config.toml
arch = "jasper"
model = "sound classifier"
dataset = "acted Russian speech (Dusha)"
train_examples = 26041
gain_aug_db = 6
noise_aug = 0.01
time_shift_ms = 100
input = "waveform_16khz"
targets = ["emotion"]
num_classes = 4
norm = "batchnorm"
hidden_act = "relu6"
channel_attention = "se"
depths = [2, 2, 7, 2]
kernel_size = 11
wave_channels = 96
wave_strides = [5, 2, 2, 2, 2, 2]
widths = [96, 112, 144, 176]
mixing = "cutmix"
label_smoothing = 0.05
loss = "cross_entropy"
init = "small_normal"
residual_init = "none"
optimizer = "soap"
beta2 = 0.99
learning_rate = 0.0048
beta1 = 0.9
shampoo_beta = 0.99
eps = 1e-08
precondition_frequency = 16
max_precond_dim = 1536
merge_dims = true
one_sided = false
adamw_lr_other_params = 0.0022
max_grad_norm = 3.0
l1_shrink = 0.003
cautious_weight_decay = true
max_steps = 4600
batch_size = 256
epochs = 45.2
lr_schedule = "linear"
final_lr_fraction = 0
warmup_steps = 90
weight_decay = 0.1
adamw_weight_decay_other_params = 0.05
Rows from block 2, named by matrix and row number. Rows with one number belong to one channel. Each number is 500 + 40 x the weight over its row's rms, rounded and kept within 0 to 999. All counts start at 0. Numbers have three digits each. After the name is the row's rms in percent of the matrix's.
# convs0: first width-11 conv, stride 2 (model.blocks.2.convs.0.weight, 112x96x11), inputs 55-65, a 11 kernel for each
# convs1: second width-11 conv (model.blocks.2.convs.1.weight, 112x112x11, transposed), outputs 60-71, a 11 kernel for each
convs0.46 107:455440521494524475504502510535515476483468426496520487459526549475489528537531537487562400502501432506485477462531534449487387500421464459468502528523501449462483547501507512482519540541405487480433579474477475513502496492454522502532530510485495480509465489542528492538585523589522521495460517503617529443402434475454455548585533542479476441473523534512544499520
convs0.47 102:493544548548499488497461493501547474533533486533507422530479437483478467480450500494510500526510457499487536571476411438419479531514503520518505541492535503523515431534567502583528446543463473486533482453513498513495497463504473448494422448446487516472555571510600494477476484457520499544489527510511524446478512466503492525527483550523599523438504559480494487443
convs0.48 106:505507524482531540469526545578531523534524578516511501547549479541491503496404523549530494490479434548502430510548499507464542515536513522424458450457443528501491484498527483560472497539447513465500515512500551458526518466492487506496419460514487465459516427512573471501431488562554522501532508407558490401408438464411439432486528479469498476505564469499481455504
convs0.49 097:502403460479482546525524479526496501544523491472560502505516465386524545554522500492482512505508547505491509542479517409469504470519566513504517488485500439454456538490463492461444495489509550502486542552438465435445499404532493518522504488440529475545624573454516505512499467530512493501500571502495518503423429520563597595500579592507500441512500529530549534550
convs0.50 099:513523487483517480501631510486444447489430504522560541526537551545457474544535522520527551460499439517470490472580540570552521469481475508516513496496505500507468535466486478518452452478466532521480516516474410518509501512491490519497512526494568498509500431439517461476449558475501553502578451469478581520467459543544490566522454483489505520469454537482428444525
convs0.51 093:434494445514534503495420514437426576446522507482519517538479460546389473511531511547542510507499587498498482474493444508488592510612415430519439494453473486515439506538515542466481483461558537452505542546513439499546561550561436527513528497593560521483439445523520482530521498525507506531575492618494532528506531521422444536529470523524499521498453390496567442539
convs0.52 109:544482579528538551589505518510503487451471449458495502513532521485454509482500483483474471435524460491528466474571465519509494480499510482571507566538428430488441478531535446497464523551523502464463469443456450500550487487486524555487497459441423493511544497532502453469459496487501539552639535486520491460401443517537554530453494525515504503513493518498516564514
convs0.53 099:465442531585639514494464455471500503466501532520480519521490496499429485473557544465468577492473470499472550478486507456470502473470526538554473432437501480503520516511445504532531525472441502496489445663579598567501468506420416482530481503510483484479532525479512508451441510510527552485461499513450453463491469524441537551457424472518439495539512500512591508476
convs0.54 123:501495511546469494496455499476525554465451481469456539517571591612475499500482460501465504497488459447496578476532419533550498523489500503519471432478515455451487475453510485549506451455522478421516530526468524511498501400507507498448421478533582502507499526492560467526545469495478466566490435473520507478550553474501495406504495560592447452432457539507524509500
convs0.55 100:559497527480439430495452498507533506482422517512507494447494568492472499529562467466487490512466480521495548465487497534467577559512464516531528487506449479497457484403433546554528546584497465478461453523504494483482491505475526493602559539558441505500487550531490505449477587490532496472552486516495517525483476528447484441486442534515467511502497459509502444435
convs0.56 094:500482524430511482472540490553497524589514513497497411454467479451429510461556455518473495467479479477535465424504485524498484503558434444518510518507495483452584492424474503442469546554558485480550529474522566545511521442620495539466551490483570496446497510438426509530514454472502496546461513479493492502512504493505523519536478508501498400465520469502557567481
convs0.57 096:470496507472500456528469474525474449454539463467483493566483430464460561521482536512421468460497531517493486469516501508514512512518520501496500508539494484366432522469461546439503506521541465489480484449500486507485490492461538530469456465512535511521504493446457554458562488479540501494508529576426494473500523459526504477526470485481477415460449559493546533564
convs0.58 098:448463460499511534536492427533478464506472461459493514440431434481553488500525422478498450430513438456545484540501489388478444461580503511532556405460434528496496505482462512452417498466512506437493477455466558490521495504489486508519490482523438545505504447461486510494525529468481423490503511513457531495517447445463520512515577503489449492488519515532593452473
convs0.59 096:509498539499535505460500555526478503482499480557579546525502439452536386521488431587513508545474497484512502495505543557519511425416547424491538472473526555523522553481526523550544500485521433471514528527481477484510547557509474495587535491504520453479531474470435519544548474463516511497558606492575618553475560509483475471531582540494464491448531523500473544477
convs0.60 099:473488520465492451501536591509530496500480462415527511594638515537480423441436497562547546492547542467427437528519494509548495509491508526555491559565473461499496436525498457465433566502502551534466403505498494496498539553485572555511468485520482524499493387460507510500509580519505505493509479429364489521505518456524563550495454507566476480439441574478516538477
convs0.61 094:540548473490506545426456515452475475517556503556501441508491462525514560471478459442505477558596588478511493543500540516433484494524522514488456518516456509502507546551538496486521528516501505539506554526527505493495500475483498520505530492525503415553556442550545503504437498493529501475496486489547541582483539438437471518467487471504528481486528475455504515498
convs0.62 100:455515468488467459438497526487497503465471408446541460468439450498545545499468512514479526523582515479477519494520483506540488466453519492524502498531412521533533429483474560455422456478483456554581450484442473550544583582502547465456502440467491446468511559593592455508449527518509522534500504521396503450502546488467477495548661506504511505502453487474495563544
convs0.63 094:522564486479453463557531529534582417463544505485518559499503525544499456487544505518516494452493398532525504498491465549576470530515512461428518513521493478410511507491536536549522465522497432499511482496506458490478480428504533550542442504493503457491556508527591516601532482536529496492489467451499502501499513485475424378527461540506459497493497519559506496545
convs0.64 102:443509402479444450518489527524492488426501467486522596497505482470470478497512452500502462501492474544478499497501484511467442433545582527482518484557581489438482502410509514457490498471484469439560525538463457538503517489464490592504528560430475504508480490480465552538526438477493560497470539526571480573526555565505503450524474566501478517489493473521444464485
convs0.65 102:524519490489501576529526498499478502482411469540559510531507490547502435481492543536506518409438421533530460495497494533508491508519493506535591496487459480511477551475471451501451465530445442525523462499501411495564497466457416482463473494456497457522561476550540500519481524446514504532520461546494537485515473462508526525482483492525494429457447465508530507548
convs0.66 104:507549440394491496595503505495488549540472509547494483462504460458532534503524500504460534507503480542531480504533525439537543431521516551496482528432445490515556427499531450491534512482473427507540504431478569506519448481468464443533568435465445462518512526540506536470449471438506471472494497555472550550529447485463511521475512548495458461453495530492495489495
convs0.67 097:557532505431515530578495441409364563595421501501406460429469487448503457472474496510559501534528440401444509445506509519556515463514530522534525474473459521578532530465493491503506449512514499549607485481511475502509536570529511577502507547511503502492431493545530497557497511493491513521559555552442476493488455488498512490464488564483487515509511562462465540462
convs0.68 100:460559430427501520570483516501504507499499489560529494469476456500499476536536549514504510526498466492460463492498495388445550504544516438535522550500534425502528486477491455547488478475468486543489511492508564578517478511462487448458429523496568504465497514497484519548494502485520485489473493492529501482466435507497536455526505388484518478550541475525432477522
convs0.69 096:551507547505556612581507452424434569554491571586446470482501567503519512559501450451509499469520461476502557511505486485452530520430493480524502520524486488570508455529498482520512450449538545539584486479437496496493537502509519531483457538493475506476563529596523489448489516525453490489548546479404469482476523497487509449473488440448488485532515407505493457470
convs0.70 102:468556510492487503580536539444421418512536506601516479487564547552522455502531484497461508524514502529504512509497529507533488479501500516511529534518496451472478456494544439541468502400488495475502541511492479500489506477451501487429521512474497532616527522552495504494488491536524494556457396515498572524469459498416578510517501490498577531463523496482521446457
convs0.71 101:518497567581606444483515545398496450560484503544468519509577476446501533485463387520553503539474610496495530516505603448535585544539488500509563542486465500498531516510479442475456470496467467525507455485524511522498449463474474449480498469505511509510519487503479503536459460431490433539562500506534500525499441531479503498495511497529602516491506454488551527491
convs0.72 098:506496530501503501474491477527574505500553580457474499545524543535514517516473493479503540521493461516501627550526485473539446450529494518472468399484457461571532565455533508490484493481466579583512493487538531474484511518497502520458475500505436508469542532493483506475470495504506477558498384442543511458428432498402567498559526497488489509412530476512460464530
convs0.73 104:418490393452519572605513521459530513482524521475503521511456506567461467547516531520489479534520508514495498487578513511505524443528518592561492467484538492425521498511467437508532545531544538500536468466532475487535500490500496516533423420456459474542446493538486532490505498566518484461444485530491499513558491493373452471465525499496458459416492442459459494498
convs0.74 106:441525519474468528506473573505546565595452430517503550544574461463515537508501496505576508455512459464448505486442508427408469496540463446476586461506543475493475456505510531508548533497461431430512554496512475508491460457504509505511535554532497502522444457521494475456468536502386559533418487537472459517466478470436451560568550504462505545448469515524516481429
convs0.75 099:463471462468516456487508496493529511548529499594584483520474493454524558509549527436525502492488526563518508492495503540496479504466536505556509452494523492445488528428474534494510545526417563494534535527503515565443460532478444515507466456485488498453500497495450509486574523477513504396525561551438499511576499507533518523533467517472529552530552519528475471355
convs0.76 095:518534541451400492558542508467460467409509464458490458521530528575425487520515490476443428466493496420484527483435561417539453515512470496536553469482495568433486534482547514505522425501550500538451484436498504577522502529523549488526540473478560495540504463487503545515512539474470527525486388421485458462474528460495481494473525452456440395495535576502516511535
convs0.77 095:513527491457427505482505509512543472486490506435520500460493479549498559549578586488462484463530559465480530477498561517472476444458426525641563486502506523573447494433522510507558540543468451442471442480511494533557500473546502413462453483504507495462476437452486510532484512494491529500548459438499548480551541500562522481402453434514516495487410449557525451438
convs0.78 106:507496529525487521509489534478413494511478481454498494503509446500462543493467490440445465511472508486494516484510517547516480478511508521490511526494485510532483679595511473513505541516460531508507525513476347437525459462502521495461507492522489434526444479536440463462535496496496457522505486526460480499503475507508487451463502486525556469417523503460478561483
convs0.79 100:463498500527466521500482517516460550442522544529478548492507551492568564515528470514488547490512489499485440499479496509560558544554504461538495501469490481517517473466547578508491536537474513527431572501432500551590549492477524458465551479528507494362487450471445484445508534510500583495503440470515464488504474537536526537545512512494502484509516500543495536445
convs0.80 097:477498527547579532456472430434460508456467548558565520494395491468530548490500496484521499513499425384381496488562562500439510503488506462486470520441432482493553657485571617546469513513570651455473528501503505463433474492532490466414446393480514511516510499532541521393509489550574522437528470465493472554511444466495495444429463557527538500499495451505470503461
convs0.81 096:480528550499443523466470445474446514459543526501535498496467496560441429445509426498625501505535488502542491561498421553535495533502507567489485527493532497552490499545524497507571528424458473482518484564558480454555525461499534497547457500529504523497503502512526517562552541536474460577503466506472494515485525507564439517507461447524544466414452565610507415479
convs0.82 102:490536565540519505513582502457489444465457425493441472534510623566529453492500522457508487526509581484548585526488526497486504521528491499478556543509506452544542525560487463493508525483517502455473441450514530570525572482554501448458554466557541472526496416433485504514445518518493487520506462487478459558534465499469509539522510476500473413420500540523538538494
convs0.83 095:477528437565441493532423580547524519530564483396505435476490480509462448513540521518453500503545505554496480535493474520537581496481481474446497578510503599508499498556485475471523584522483449513524504471458486484513499523528459595522504586540471450519500460496529491462496465514523494485531498505502488489496464463477460484465491487598444433471476492460463477512
convs0.84 111:443424419506573552603519489468506534500475472463467512518450514498634507506542504485396480527453536454503498456502506498461486513489547551466524478428457538578496547463476530547519477498530416463551433514511498495550469508477513479428508490488557545547503585528528383399527474474507458491548457484409481444495489537603580476465533482490552499534535463491512482543
convs0.85 106:545514497427497459456517581453494507486602563577525550476507469491534444448525530483515487595546422505454462516536487482472434455501492551544548505521483473507512448483505500491507478497469600519608464456604498546491503507497498509520515455518536489468486442567499474434497454450502507519495525505505482433501497494526482523494460497507500537527557477427515477491
convs0.86 089:504458495482447505533482482420465520518487528498521471512521512500523477504448509506545549500519520436494494512446574535455501522482502447449508443543534581457456448545514445487507527494514505472474523526471490437437409441494494531525529498507544530536460500505426407563499553460451455428475498556504509476458536448540526584515536514489455454417541566515468492482
convs0.87 111:408470486506473573470449534437465536525524532447451521516510519489450527531483541492502473520508532518487530465494551523484495476510465495536493462511530469464575530489521477500550485541456463502489491492496454470508496517529514499506581508469508362460521509540603511601476585600578515504463472466476541484515510425491552536569557502548447467420511635509478513494
convs0.88 101:420414505473482530505506552484516509510530494489500467466432478480454493506503517564539470503518538567470484481477487412458531541478485439500517520547497505516467493505484491543510510570467371445499481453554484503492572524562555511507469438513552453458533516524509486541558481463504411484454499544507512471509467461518542536597530449480467487467482509495498635485
convs0.89 095:500525517459432508472520480512510501453442492522491478445460482487527493551506521493534494565484478522465520547534528509472493637518473487487416529522568494482514419522460488423501485466543519530543521516561498457502475466532471520464520492499484529523531465506494499462538563503523577552553509501480518493459478503447556485477445528488561451475490477591529507590
convs0.90 099:491464441445359514507531489478470442544509510489465519522509447503504470523550504483485444419430479490528475493526513497549507451518509464415489525486535552461496560536487466491495463505533510514484540503496500477480481555489484538470410486490487397430516570557535564453541481570531561492524545477483450615576580521507464452495505441493486482453525398513518450446
convs0.91 103:522489529559500550608514464497483449458457517489443509591577600493528489439494510464428495534490452498485495465408473536472491501469576477491514464508437482493516449459449501582529497475529532506499498498595569593479477482522515447477476474528480456434508503444449475443537490499535594499517469496469454522521469503506610488434404514521498539472506511571523507390
convs0.92 094:589516537539476468444434390576535517496515506531513494539502510469490486517478469521452449472523565418465486499505498458475554486468498596509559459490555516492468418470481523490494442524515500526496463499420444446482523539496500548482531518550541504481516533549511491454512492494457508519579519487464476498471488478546566474507536477587500490418491587493378460512
convs0.93 099:457512451524494517466515445448495503497512443495494504524519497485510495488511499495523488443515498457453502573479513494440449460572542483436497482519508466430488457501488452486629487413422504550500554520542431404439519480585487545492474528530565480522469491510512398472458467441396496541478517532517486573510486576522542483490476558504527522460545459553494467494
convs0.94 108:560512521482528506458441452502472509487499495495493484506483508474536504535520520530607460489504450501464506476459438507485510519542453428509476543542542492440450498517480499436480547536533554485462488513486475493436496498551492522502512514486484499484494523458488476532545522539536493485456456547517465508470428481444442485483533483442525472502557511513463519500
convs0.95 091:482492460499497429515465492480473557544544528551568558546474510439429420494481520625469477520572526510475471419438468420500460540545466494517504546512514449554531547525549559508461454491495516432487461509559515542494504511519503488450518482474526532588531514469477553479598442526553455530486494497521459505498489507527476434468433492436424479454547530516602511544
convs0.96 096:523497522473502488488612488527536471424468436485507502528482495517487509492434402508406495518497506543477499567527495422490513486538503509431465498503581490509468469507572531555522548510496490544525662525559552472420512499468487504510445520510509520507472476493573549523506593517542505507518418503533597524551483463420413409515498507491520497463538511458507496502
convs1.46 101:542406447428471475436530504515450567510453483528514484497502483499478575500475478460463521510548467483549492511462559511490479552528476535497408497531518532502479545457460472488489516508548500439542562482420406533508547528544478533549484476514459499456479538521518534507535549516455513447516464466520489598452473432520529508551499499505536484421470454459494496479439459492454487502559526497526469
convs1.47 099:482522488401453471538476547421467480473543466517478544552476510504432508500465538501485446521499440457495504449516519560580549430485484465510461557494486534526517422510491440506523492474499552555523551460501522538548498516529492493467561470468559491563539485510567508527548482509495494466487477495543458447475541513535463448565490493515490526481569502560493498515439441516510508482453524508581494
convs1.48 106:381525512509496537467441579518540547509530457549487464579563500434483477487486481501473483489501494406455496491568502538540526513482484469403505513463524531532522569478526486456505466523486493521554483457494458444502494493487583444494548497404439469450487558473515442487396509510517514532512586505494481572467398452514547629528501500510490490508551547459483529505508550502506500439483492482521538
convs1.49 103:487422551490521478546520552514439515479516432502440531539540510429524443488506490478485580515446505410486509581529523469430578504351414454531525508538519502487431468501487531521516536436517495545392452542564548444472498530501495490543565510485434454379473452475576503476444443445512434510522567602576452547513467441495523492510553487438520584542457513435479495513472514494508507490452515444533504
convs1.50 106:518509455469535532527525522552486472438528530525517511537502467527500537544462495474476470502454531500509468478533511579477473476495501451504437492530519486491514477556496496524376435470476519475487489456457485539546568532386575663542460442515530423457509564561502472444455519506525512464558482515492518560466515448496488503472405488464531481545463474450472444480525491500428509500438526577506560
convs1.51 102:525585531445472533462516450509511487521477456595574545443520495485425534469478522461511487487513489495541493486524517558515463469439513557494413586542539465428532534485475493547485483566512514480533507514475509502495489471473505445394410516541555500481497482458512460512500448548505454518502490545598489516466426527471588495530496423507486488500546516554575473573536412508447463477476489520512472
convs1.52 106:514487537473489445477553449477476448502434463504514500504529530643480495519469582546488494498575492514429497498468543545492557525495487514483564503490500490462518522496502496517520553451550467503590558478535595511497558476501493499476441486487477524532465544519454566538512489484394542484494503493508513487498488444450483510561551611465507545554510426468430534518416480451555575514536454512503497
convs1.53 095:522542527455494414557554520516477563542502518496536564549465435466456525444504485560497515466496512505424528535485576495503501460491465553498442425447408448507530598517525520472457579566500499483480485456406496551554515552511561485469456554505485489522455528597541518560501491496460511458484544489496490487512481505527515508525561535517506556493495461510512493491510509468385500406434456418452441
convs1.54 106:467512553534580525515509465528469501475485482468499504521475487530493492556490464475474547450454534538509480492433543453489528465485468452471469522543515597578529482539554535501482447497432424437428600492506520496531382408447524561485463556532518471482483543534508476496493438476490478491491543535517511450513519497549501492532505544545486484499446518527468440432482536465524513549505563563522494
convs1.55 101:605492507505483542571516508516512481524469500537442543495558512476468494530561567501467479501543536496488535471560534529436523476497444518559488543516425440524545506512591462567498501501498566532564473442477525542513472454532546531446461406430505620523443482485492541476477441495450495481542556529642491487482490449507462490482478509473508491517472468532521500445497523507531521479464437478504512
convs1.56 094:451460510577514548460485477543530529533553488505644491483519469544503464402538591548499477524477503504492532495504472548534472480462499535511450519493530506493488454491559535510501541553487513500452511482538512489490508495547449508439497505494499552568467540499557559526504471513516468446511495510426482477522478466563556528467508496491509504466488563481544512529504509530489485494409484532507517
convs1.57 100:509467499508443438442546503467549494446551489519514582550507447469494514527511478544485544478527481548467452490520489480513597505458502490455520491549516550472483412483511529525555496482463483574470479460513443470538494502487522525488554475484441511567518503463448550459469438556506514552543535508466476505482472461433516515505551506543559465503514498487486467494529537480463477527485448476488543
convs1.58 100:529500448532524557509484572530517444547510424460513501465474529471496481527502526527588496515442455511450448496514483494534443596500403540493550502471521550532434465449532511483451521502489497461458462454508509449473558509476510470454516449546503477481524509569547500502583440438468460550527441400441452533517490504545497558506468520469500528578490433536464509526492535528496491523500535486434546
convs1.59 100:524472449481451470421565531572497498479497470564487477482418469477499617594532424473452457475470593501507443427435427507481484558567460400471504497413400512466542514418450511529531523494565514533531490473518510529546407495502507453510520430493645481495486516518417525504448524475498468424499506490490470488476532575551492497491438576556515509494521508543551482554503527571516496508518436497545521
convs1.60 099:435533533534579490466461499488486501536513481412553527467507450493524471513495497506474529595495439448507500553526495482539503479455473563451510492444515524473514520465507475469525460558497439501522534562505447488598526455504487552505524513526510598454506572490544494483538501494500502428490504469495461517508520566562341476507565505509522493470502514519476480493456404478481527509551436535559564
convs1.61 101:516522529477496459482477460557454542503517558466450527540568535501435520487448501555506522497512469436493531448563539485480473483487495454504547497485357555543416555513431496521473500535467599506440462535542541473484507511546507559496459518495573516496567580497500457500458492473481481520457478541503507515462414530412564455517614641474497536498481486437482481438487514584571561485571545474491508
convs1.62 097:464453521461486485501534513461525446547457442478462564520511537472498494469500425531437473517562487456527496432606537497536458527529506480502433401481468493501466532496432489470529494510506501494519467491556503513473514560571470546514503446529478585461417518427485481582445501563445486530466487569541484592469475484465464534485535457494521527523417545542506528427472526548525513484480453424427449
convs1.63 100:472506486499473500519618505440487569536538440483554531536532502511566516485464471486491414497511488389513496524514485460507476454511522482465449549545435437504544535496455512540472446504518545534500610550506468479464510572510470489481521493468481422454512476518479442576465494464493487489491537556483460494540480395529554539561486525584532530521538491540488491535502517513546528499470505470520529
convs1.64 102:498476492498401508468429446492515476456485573476530401377483555572513510445542474576514588492498486490480580432558558523496547513490508512566506458565541518469480462549540494478480505503499491510423484506483506501508479447450549443546429524519523487493507518473423472490533488527472491489497481516467495504485488533516502499445466455488487595501442531528507510528490482499479503544498523586478489
convs1.65 099:462539482549495432422508527483478409500455435519518478494527615507482433561529511535494486487526522409431453437553579515469526504512478442527403470439511560507493457524547456551492538480462523505479479492442478515510507478502483535559593482494502401464455524467542541540499464496501487456471476514579514489471526455521458441443478497555477517560464501490438433535539532486483493500535448530503546
convs1.66 101:504482535536540483516394430475538437407452555543513438428539535506501506480519497471452474529490545447436525478540426476524507536549440506438512532485463494563473584485527489477509502507502436484447456532628436426546484496509451473522494515494517518502488452497566484548535516549494476437571472552512482537503514436524542454536521486524509571478492492421509598468509440536494461424475460471547492
convs1.67 103:546452457512488472504431463602554359541531510504501503455444488444564551502522528469496440502453455506478462448523450500483505487515567470501501513486501515430514567570563485532528490505529576572641455513526471490549529490441400479530545468452488577504563492479494556536500530521509455429483524509478553426504473423542456498523529505518505452501509529521507600569539406466477473477429478516547536
convs1.68 095:439542500532495562452494482464562538505533472499561495469499572505489523503412557506533481499512486479480542615595503499489497529508485539519475497442481520550615502417410498501513515546522511439488547488489516447500576527528481504474522473541456504475465525529475439544493487500517536492478538491501418515548464468408487535589498440446504449440504475605549437486535502500569470564503539475478497
convs1.69 102:532510533544455568504427618529520530520478555509451487455486505500506547496503502504545517446493484554537470509556487518509495509503459515480483506533455504494525497501506496481480469485561489603585485581495517518497510535384515529409491537475532462545554448510491509491523528522490500516497486498445573520484491544555569556616475536481511516558518469460543545476530489485481450540496592577513489
convs1.70 104:489490575614502488512490485424492497567494479494512517502507443500533602583532479509406451512432493466519478505509542503504547440574535495497413439447500500480540531488555588544470478415470489466416529497477518498567458480552476484508510486486516472556487536532532497539483454456450500493496479528528516478479478422530500509520495447500572543493519397547532477461503484463503476507513449420470563
convs1.71 100:483432562435543550508545520489428569491540505456569569558519471378467540528481491498466473472547567432380434453529469545530543487521432475440502539442530479481468470485499518493472489471473484486507489480503478590473467548504510525513525494495482547507488453457573474459473502510511482526464436483485494457496502488560552538457532487489507497466473448498501475488482507424490428516484518515564459
convs1.72 100:450522489564504561442471559584506512570492514502523555470433457505520480565574464496530484485522470545536495524491512500482500497404469510493480466623513526506500527489516502532494470450490511507484529506448564540606473547550526525443452488494489475573549497527501531484498535511485489490458519510460491558466453491563502536500482518502530541506420456510530554454423429523537497512510584445454611
convs1.73 104:465627468559434525532537507552521550497531565495489540532403510462528499494559504426537479523576476487481493523450508546455494487533541498510524533401469455421486530510406517524447544455492505552491558604457484474498505509543501525507517482494551524517494469487497485468493528491535481601559466537545522503528491539476532516600476481504504515553570496551473465461495509501495507468522534500467522
convs1.74 098:544539486460481492535545548377512463403584560461430583472473459465492514497435477444489512470510504553498483479478474559456485473461552503490471452565463530531452442508573517458460510502462422464474404497461484525505469459526586514560470510504479537492516462491516564521554447588496477507509490439450508554451483453489492463522559509512412503538547508527464437498464530509523564489552599510538469
convs1.75 102:572447440548540499459394532500484497523499545515448507522551505481512539568622484495502568518488454612507519500521539492488436511503494520526486507507477488503516503497475458503494493561485494499555385492496509479483576540472534508498528487480531446479592444475555526491489499510542546417401466525489528414576523485558525504460500491441570535483517484490481388567571522491497443503502501553532518
convs1.76 098:506440516494505525536493535483524481443492543504454472502568504491465499482510466479519411516513462479495531585421494468502478456519504488483524559507531514494515406502501525510530515509493520524393438558544433437474558462495387437575495478501504523537487527458442536470526496466467493519513541528492503403575560520488490415476500522506516485484497539511534482514521545501533511531435456499541433
convs1.77 100:485484533488423613518454502513501510535482514528460459446455510466493533456501475493529444499483505448528536528538491494522509567496489456472449490552549477518516482500502464525523599511503454469499530478530524500444496542500513433492474458455539520517500502464526500564461458507525553515442517559418499497513431462501502469487488426491465524486514497471538495492466514498527457501562459479469382
convs1.78 101:446591536496472504520441502464480402474517540475516433485494518492496510449465507512474415527442485496501465556446566511423507509476549527524512530448485533515486417484545502668551530450565469484570550641492463515496533515543507501513552525498503503569482399513508528494513464509455478512526493536533508479519547448495506492502457538468472537473511529476503572470468531505522470522575475450483517
convs1.79 102:503476628563499520437464592470500531588545477561441480559494566504473538603494508489536541506573484524505464509495462494429523547493546461483478510526429417467513481462489502549559491501425544507435507601467468507459533505519457493494507456601534533483505513527583490559583551482466467468509462479559499480485424473546450430511556460540494478506565514522509545565575523475521510491435524469505477
convs1.80 095:494483481534564511524582491551530504586485424482525528518537478490489485487553456484441450569502492485432492522510503521499514433566518473478493495486501428489553498414501536450525494475438504513521566584488551497477504520481595476566586476446573523486450423490524510514431492582446490523482461499506499609562519433468477517476481510524516489451466475574549508447548478537481449572502580494457518
convs1.81 099:496499570514479497397565545562476464453538514504503370422509504511465494573510566516474450566502499425532521513464489570509431461514495482513424507410523506459543477531500490503487528516501505534596554474418585487518433525469573490552504520436455578500473417498465479506480532491507473514550499485562492574495468524445546466486462515504504493478502545508498478561486499518529548552479475550517344
convs1.82 095:536489513545503444530514467499458457523483469428506434485455499494460442471597522503446510516503444528554516511519533526503461403457499455481549524573503523557534434486520496495613425497516530543538474483544502479567482477453520493454507483439505489518499498491508477568499490507547455476520500434489484474524482494546468471485498515494481479495480472523479496522558483468540451473449623498534534
convs1.83 095:488520474496499520463537515497515554551432486521494561484514513449500469538469496527483463582460485535587514527497489501460511565500490442491488481582551533459450495501467517487550523504582535563513584504405467492469492526467474413527502480462524484562541546532467483469496548531492560434530579512538552533493498437447549390582606453488562526456485547543487490575483415515444532475497509473490528
convs1.84 101:476547473504502466455502533461482475563463517492447550509456549498534484547539450480509483498497536548490497547507476494554451487489484530534506494449482507486509499446435502484444528535549528528523474475552429488501510521605510488502522537466505532521531478498528500548503566455507503480534546512444478447553571448461526515471511505471430447464490547511498438486433526521517473478485512410398476
convs1.85 099:448446474561518471500519523499507497579460481548464474589465525485545483457474487476512478401442445498550490552511497547492512474551457485446467443580568459451434498531450492544534529572498544537499518491523458505495444500469426546457525499541453454519545480520517484470514543435500552467452494462493517447474511546534498473506476409449524540525482482511535609544472470494470460488398432549535523
convs1.86 093:487528502519548479486486447493479525469624535405496493506502544529475576443497532469455557546477507464422480459548500483470554605453528476535502505603495416520430465538501505489517519439434480455472448399509537505522539576499467500382536536533579543512552478508464620520466458509497441511571519568475455494547379474488456552578551525506489522499529459423506497591474516489487455480432501462484500
convs1.87 111:462446453519427496524492490488455461479536511482499428511535538571557519522431473473514553464496518473443485479506491450568592502544482483448526434421528511535622512518505500487466536485501498464435468501532540443464466494537391518457446473462526503532453465527539509551569476471478522486479520484569446443488456487464396508462497467501530464501512534543505475580533437505453519489408535505475520
convs1.88 101:507516496461487524532567529553446566544500527521462443480471498544532557472479484515497514572511478568520572496489533486438490516515552470501491508573550573502487425534534473535487434512420509508567508478506467599510504427459454488446507534526535462517516522421496533541543494459530515396516512445493512466501491533465423511569511570547499502572540518537510494376562512475492476512496540589522483
convs1.89 098:392466484507398507473491515511513492503525575499565451456533495506513486431551451537536549530500420468508424515517472540486475513472449509535551498532496488570477487496472453442479548514533540511585517530440505413485498363487491531514573511544423475562563501535557503447522514499517492516479417414523541524453442482457496554539445505402489478463489533499478517548465500504504461550466573479534589
convs1.90 100:502540545564463503496534414434496528482507456455487525497500523497462514482492475500524526495531511484552501473510474500470469480502540480446504531445442503530557456559457486501511497511512498521508492531458567498460499512460484540505546465477527528521483417527484440466443460467490467487502524479491584532498528440595464501452462539482487488496505496499479484457535461497533586500490505417485520
convs1.91 101:501543465472500440518539567465504616562420472505499603518456500464573498513472413494510460471462552508453449485608556456565479470507404539402512473487442498475550467395548460503501505520521444495521518489555487550509517461524484523548521572523439451501487451523523516459486521491500421544468507531432588512504519545496477483435545561497475542442522544467515483472412489506518464528472483518501479
convs1.92 097:379542511509518491552498505558402497477533492520503469522539524471465549506546538555470433527460511493479466465489568544543534537462551468436506541513486460491482472523539455466597514541565490445456498518532476544454413511466475518507445509533558455568531433532507496526474504513503478480490484531521490434452547550570591453485467534510489488515499520495463498524481551520503563511508520551484504
convs1.93 091:479495557539520565511493579450517462449525573517440473503379506529494438484480493527530515523552596524498519462498546485516523507465523483459586533452512453474570550586486488504462496470549442490422485506481468518442536511431521551535519480486472467453492490482562500639494515506463495477583511534473431576513496532539567466398475488523456546541530500492486467512493514493542453523529490561520527
convs1.94 101:477538547582519496498468422503507480432519479484459502437454509524496434494483465506506507541481470476489508457487454493480477505513613469516476478523502501434442577481437471517555504442492508525469567502518484515545515530527523505525470500473504521555515527537493526564517483505611496510473510404600520508492460454520477497543531557480482486409498429490492539531499505502578478507540519482451504
convs1.95 102:539525498467468488437475513529535507509508519428556524503489395478507490515490547509511512485476430492494579546438506512469442515496475545462483480575520607514498503515498535526491519522540505502488487499507468544491507498499492498510487480469455549545527461509502543491550505530520569490474487487500491439477488531522530567512515505505552489471450481492517505489493524478581486479513481503431501
convs1.96 100:489498496492523546528437439486482457460463511472512472542543442481469553529505493490560472498561497520527508501542536552535512503478491517481531527475482528510445438464429467481551443497509494533487479480463540499499583503539466479516471511425481453503479610571441525414514477528536517499437533505494453518528498436500558550491553501496482458458461489450369447483478417417476586503496492455541505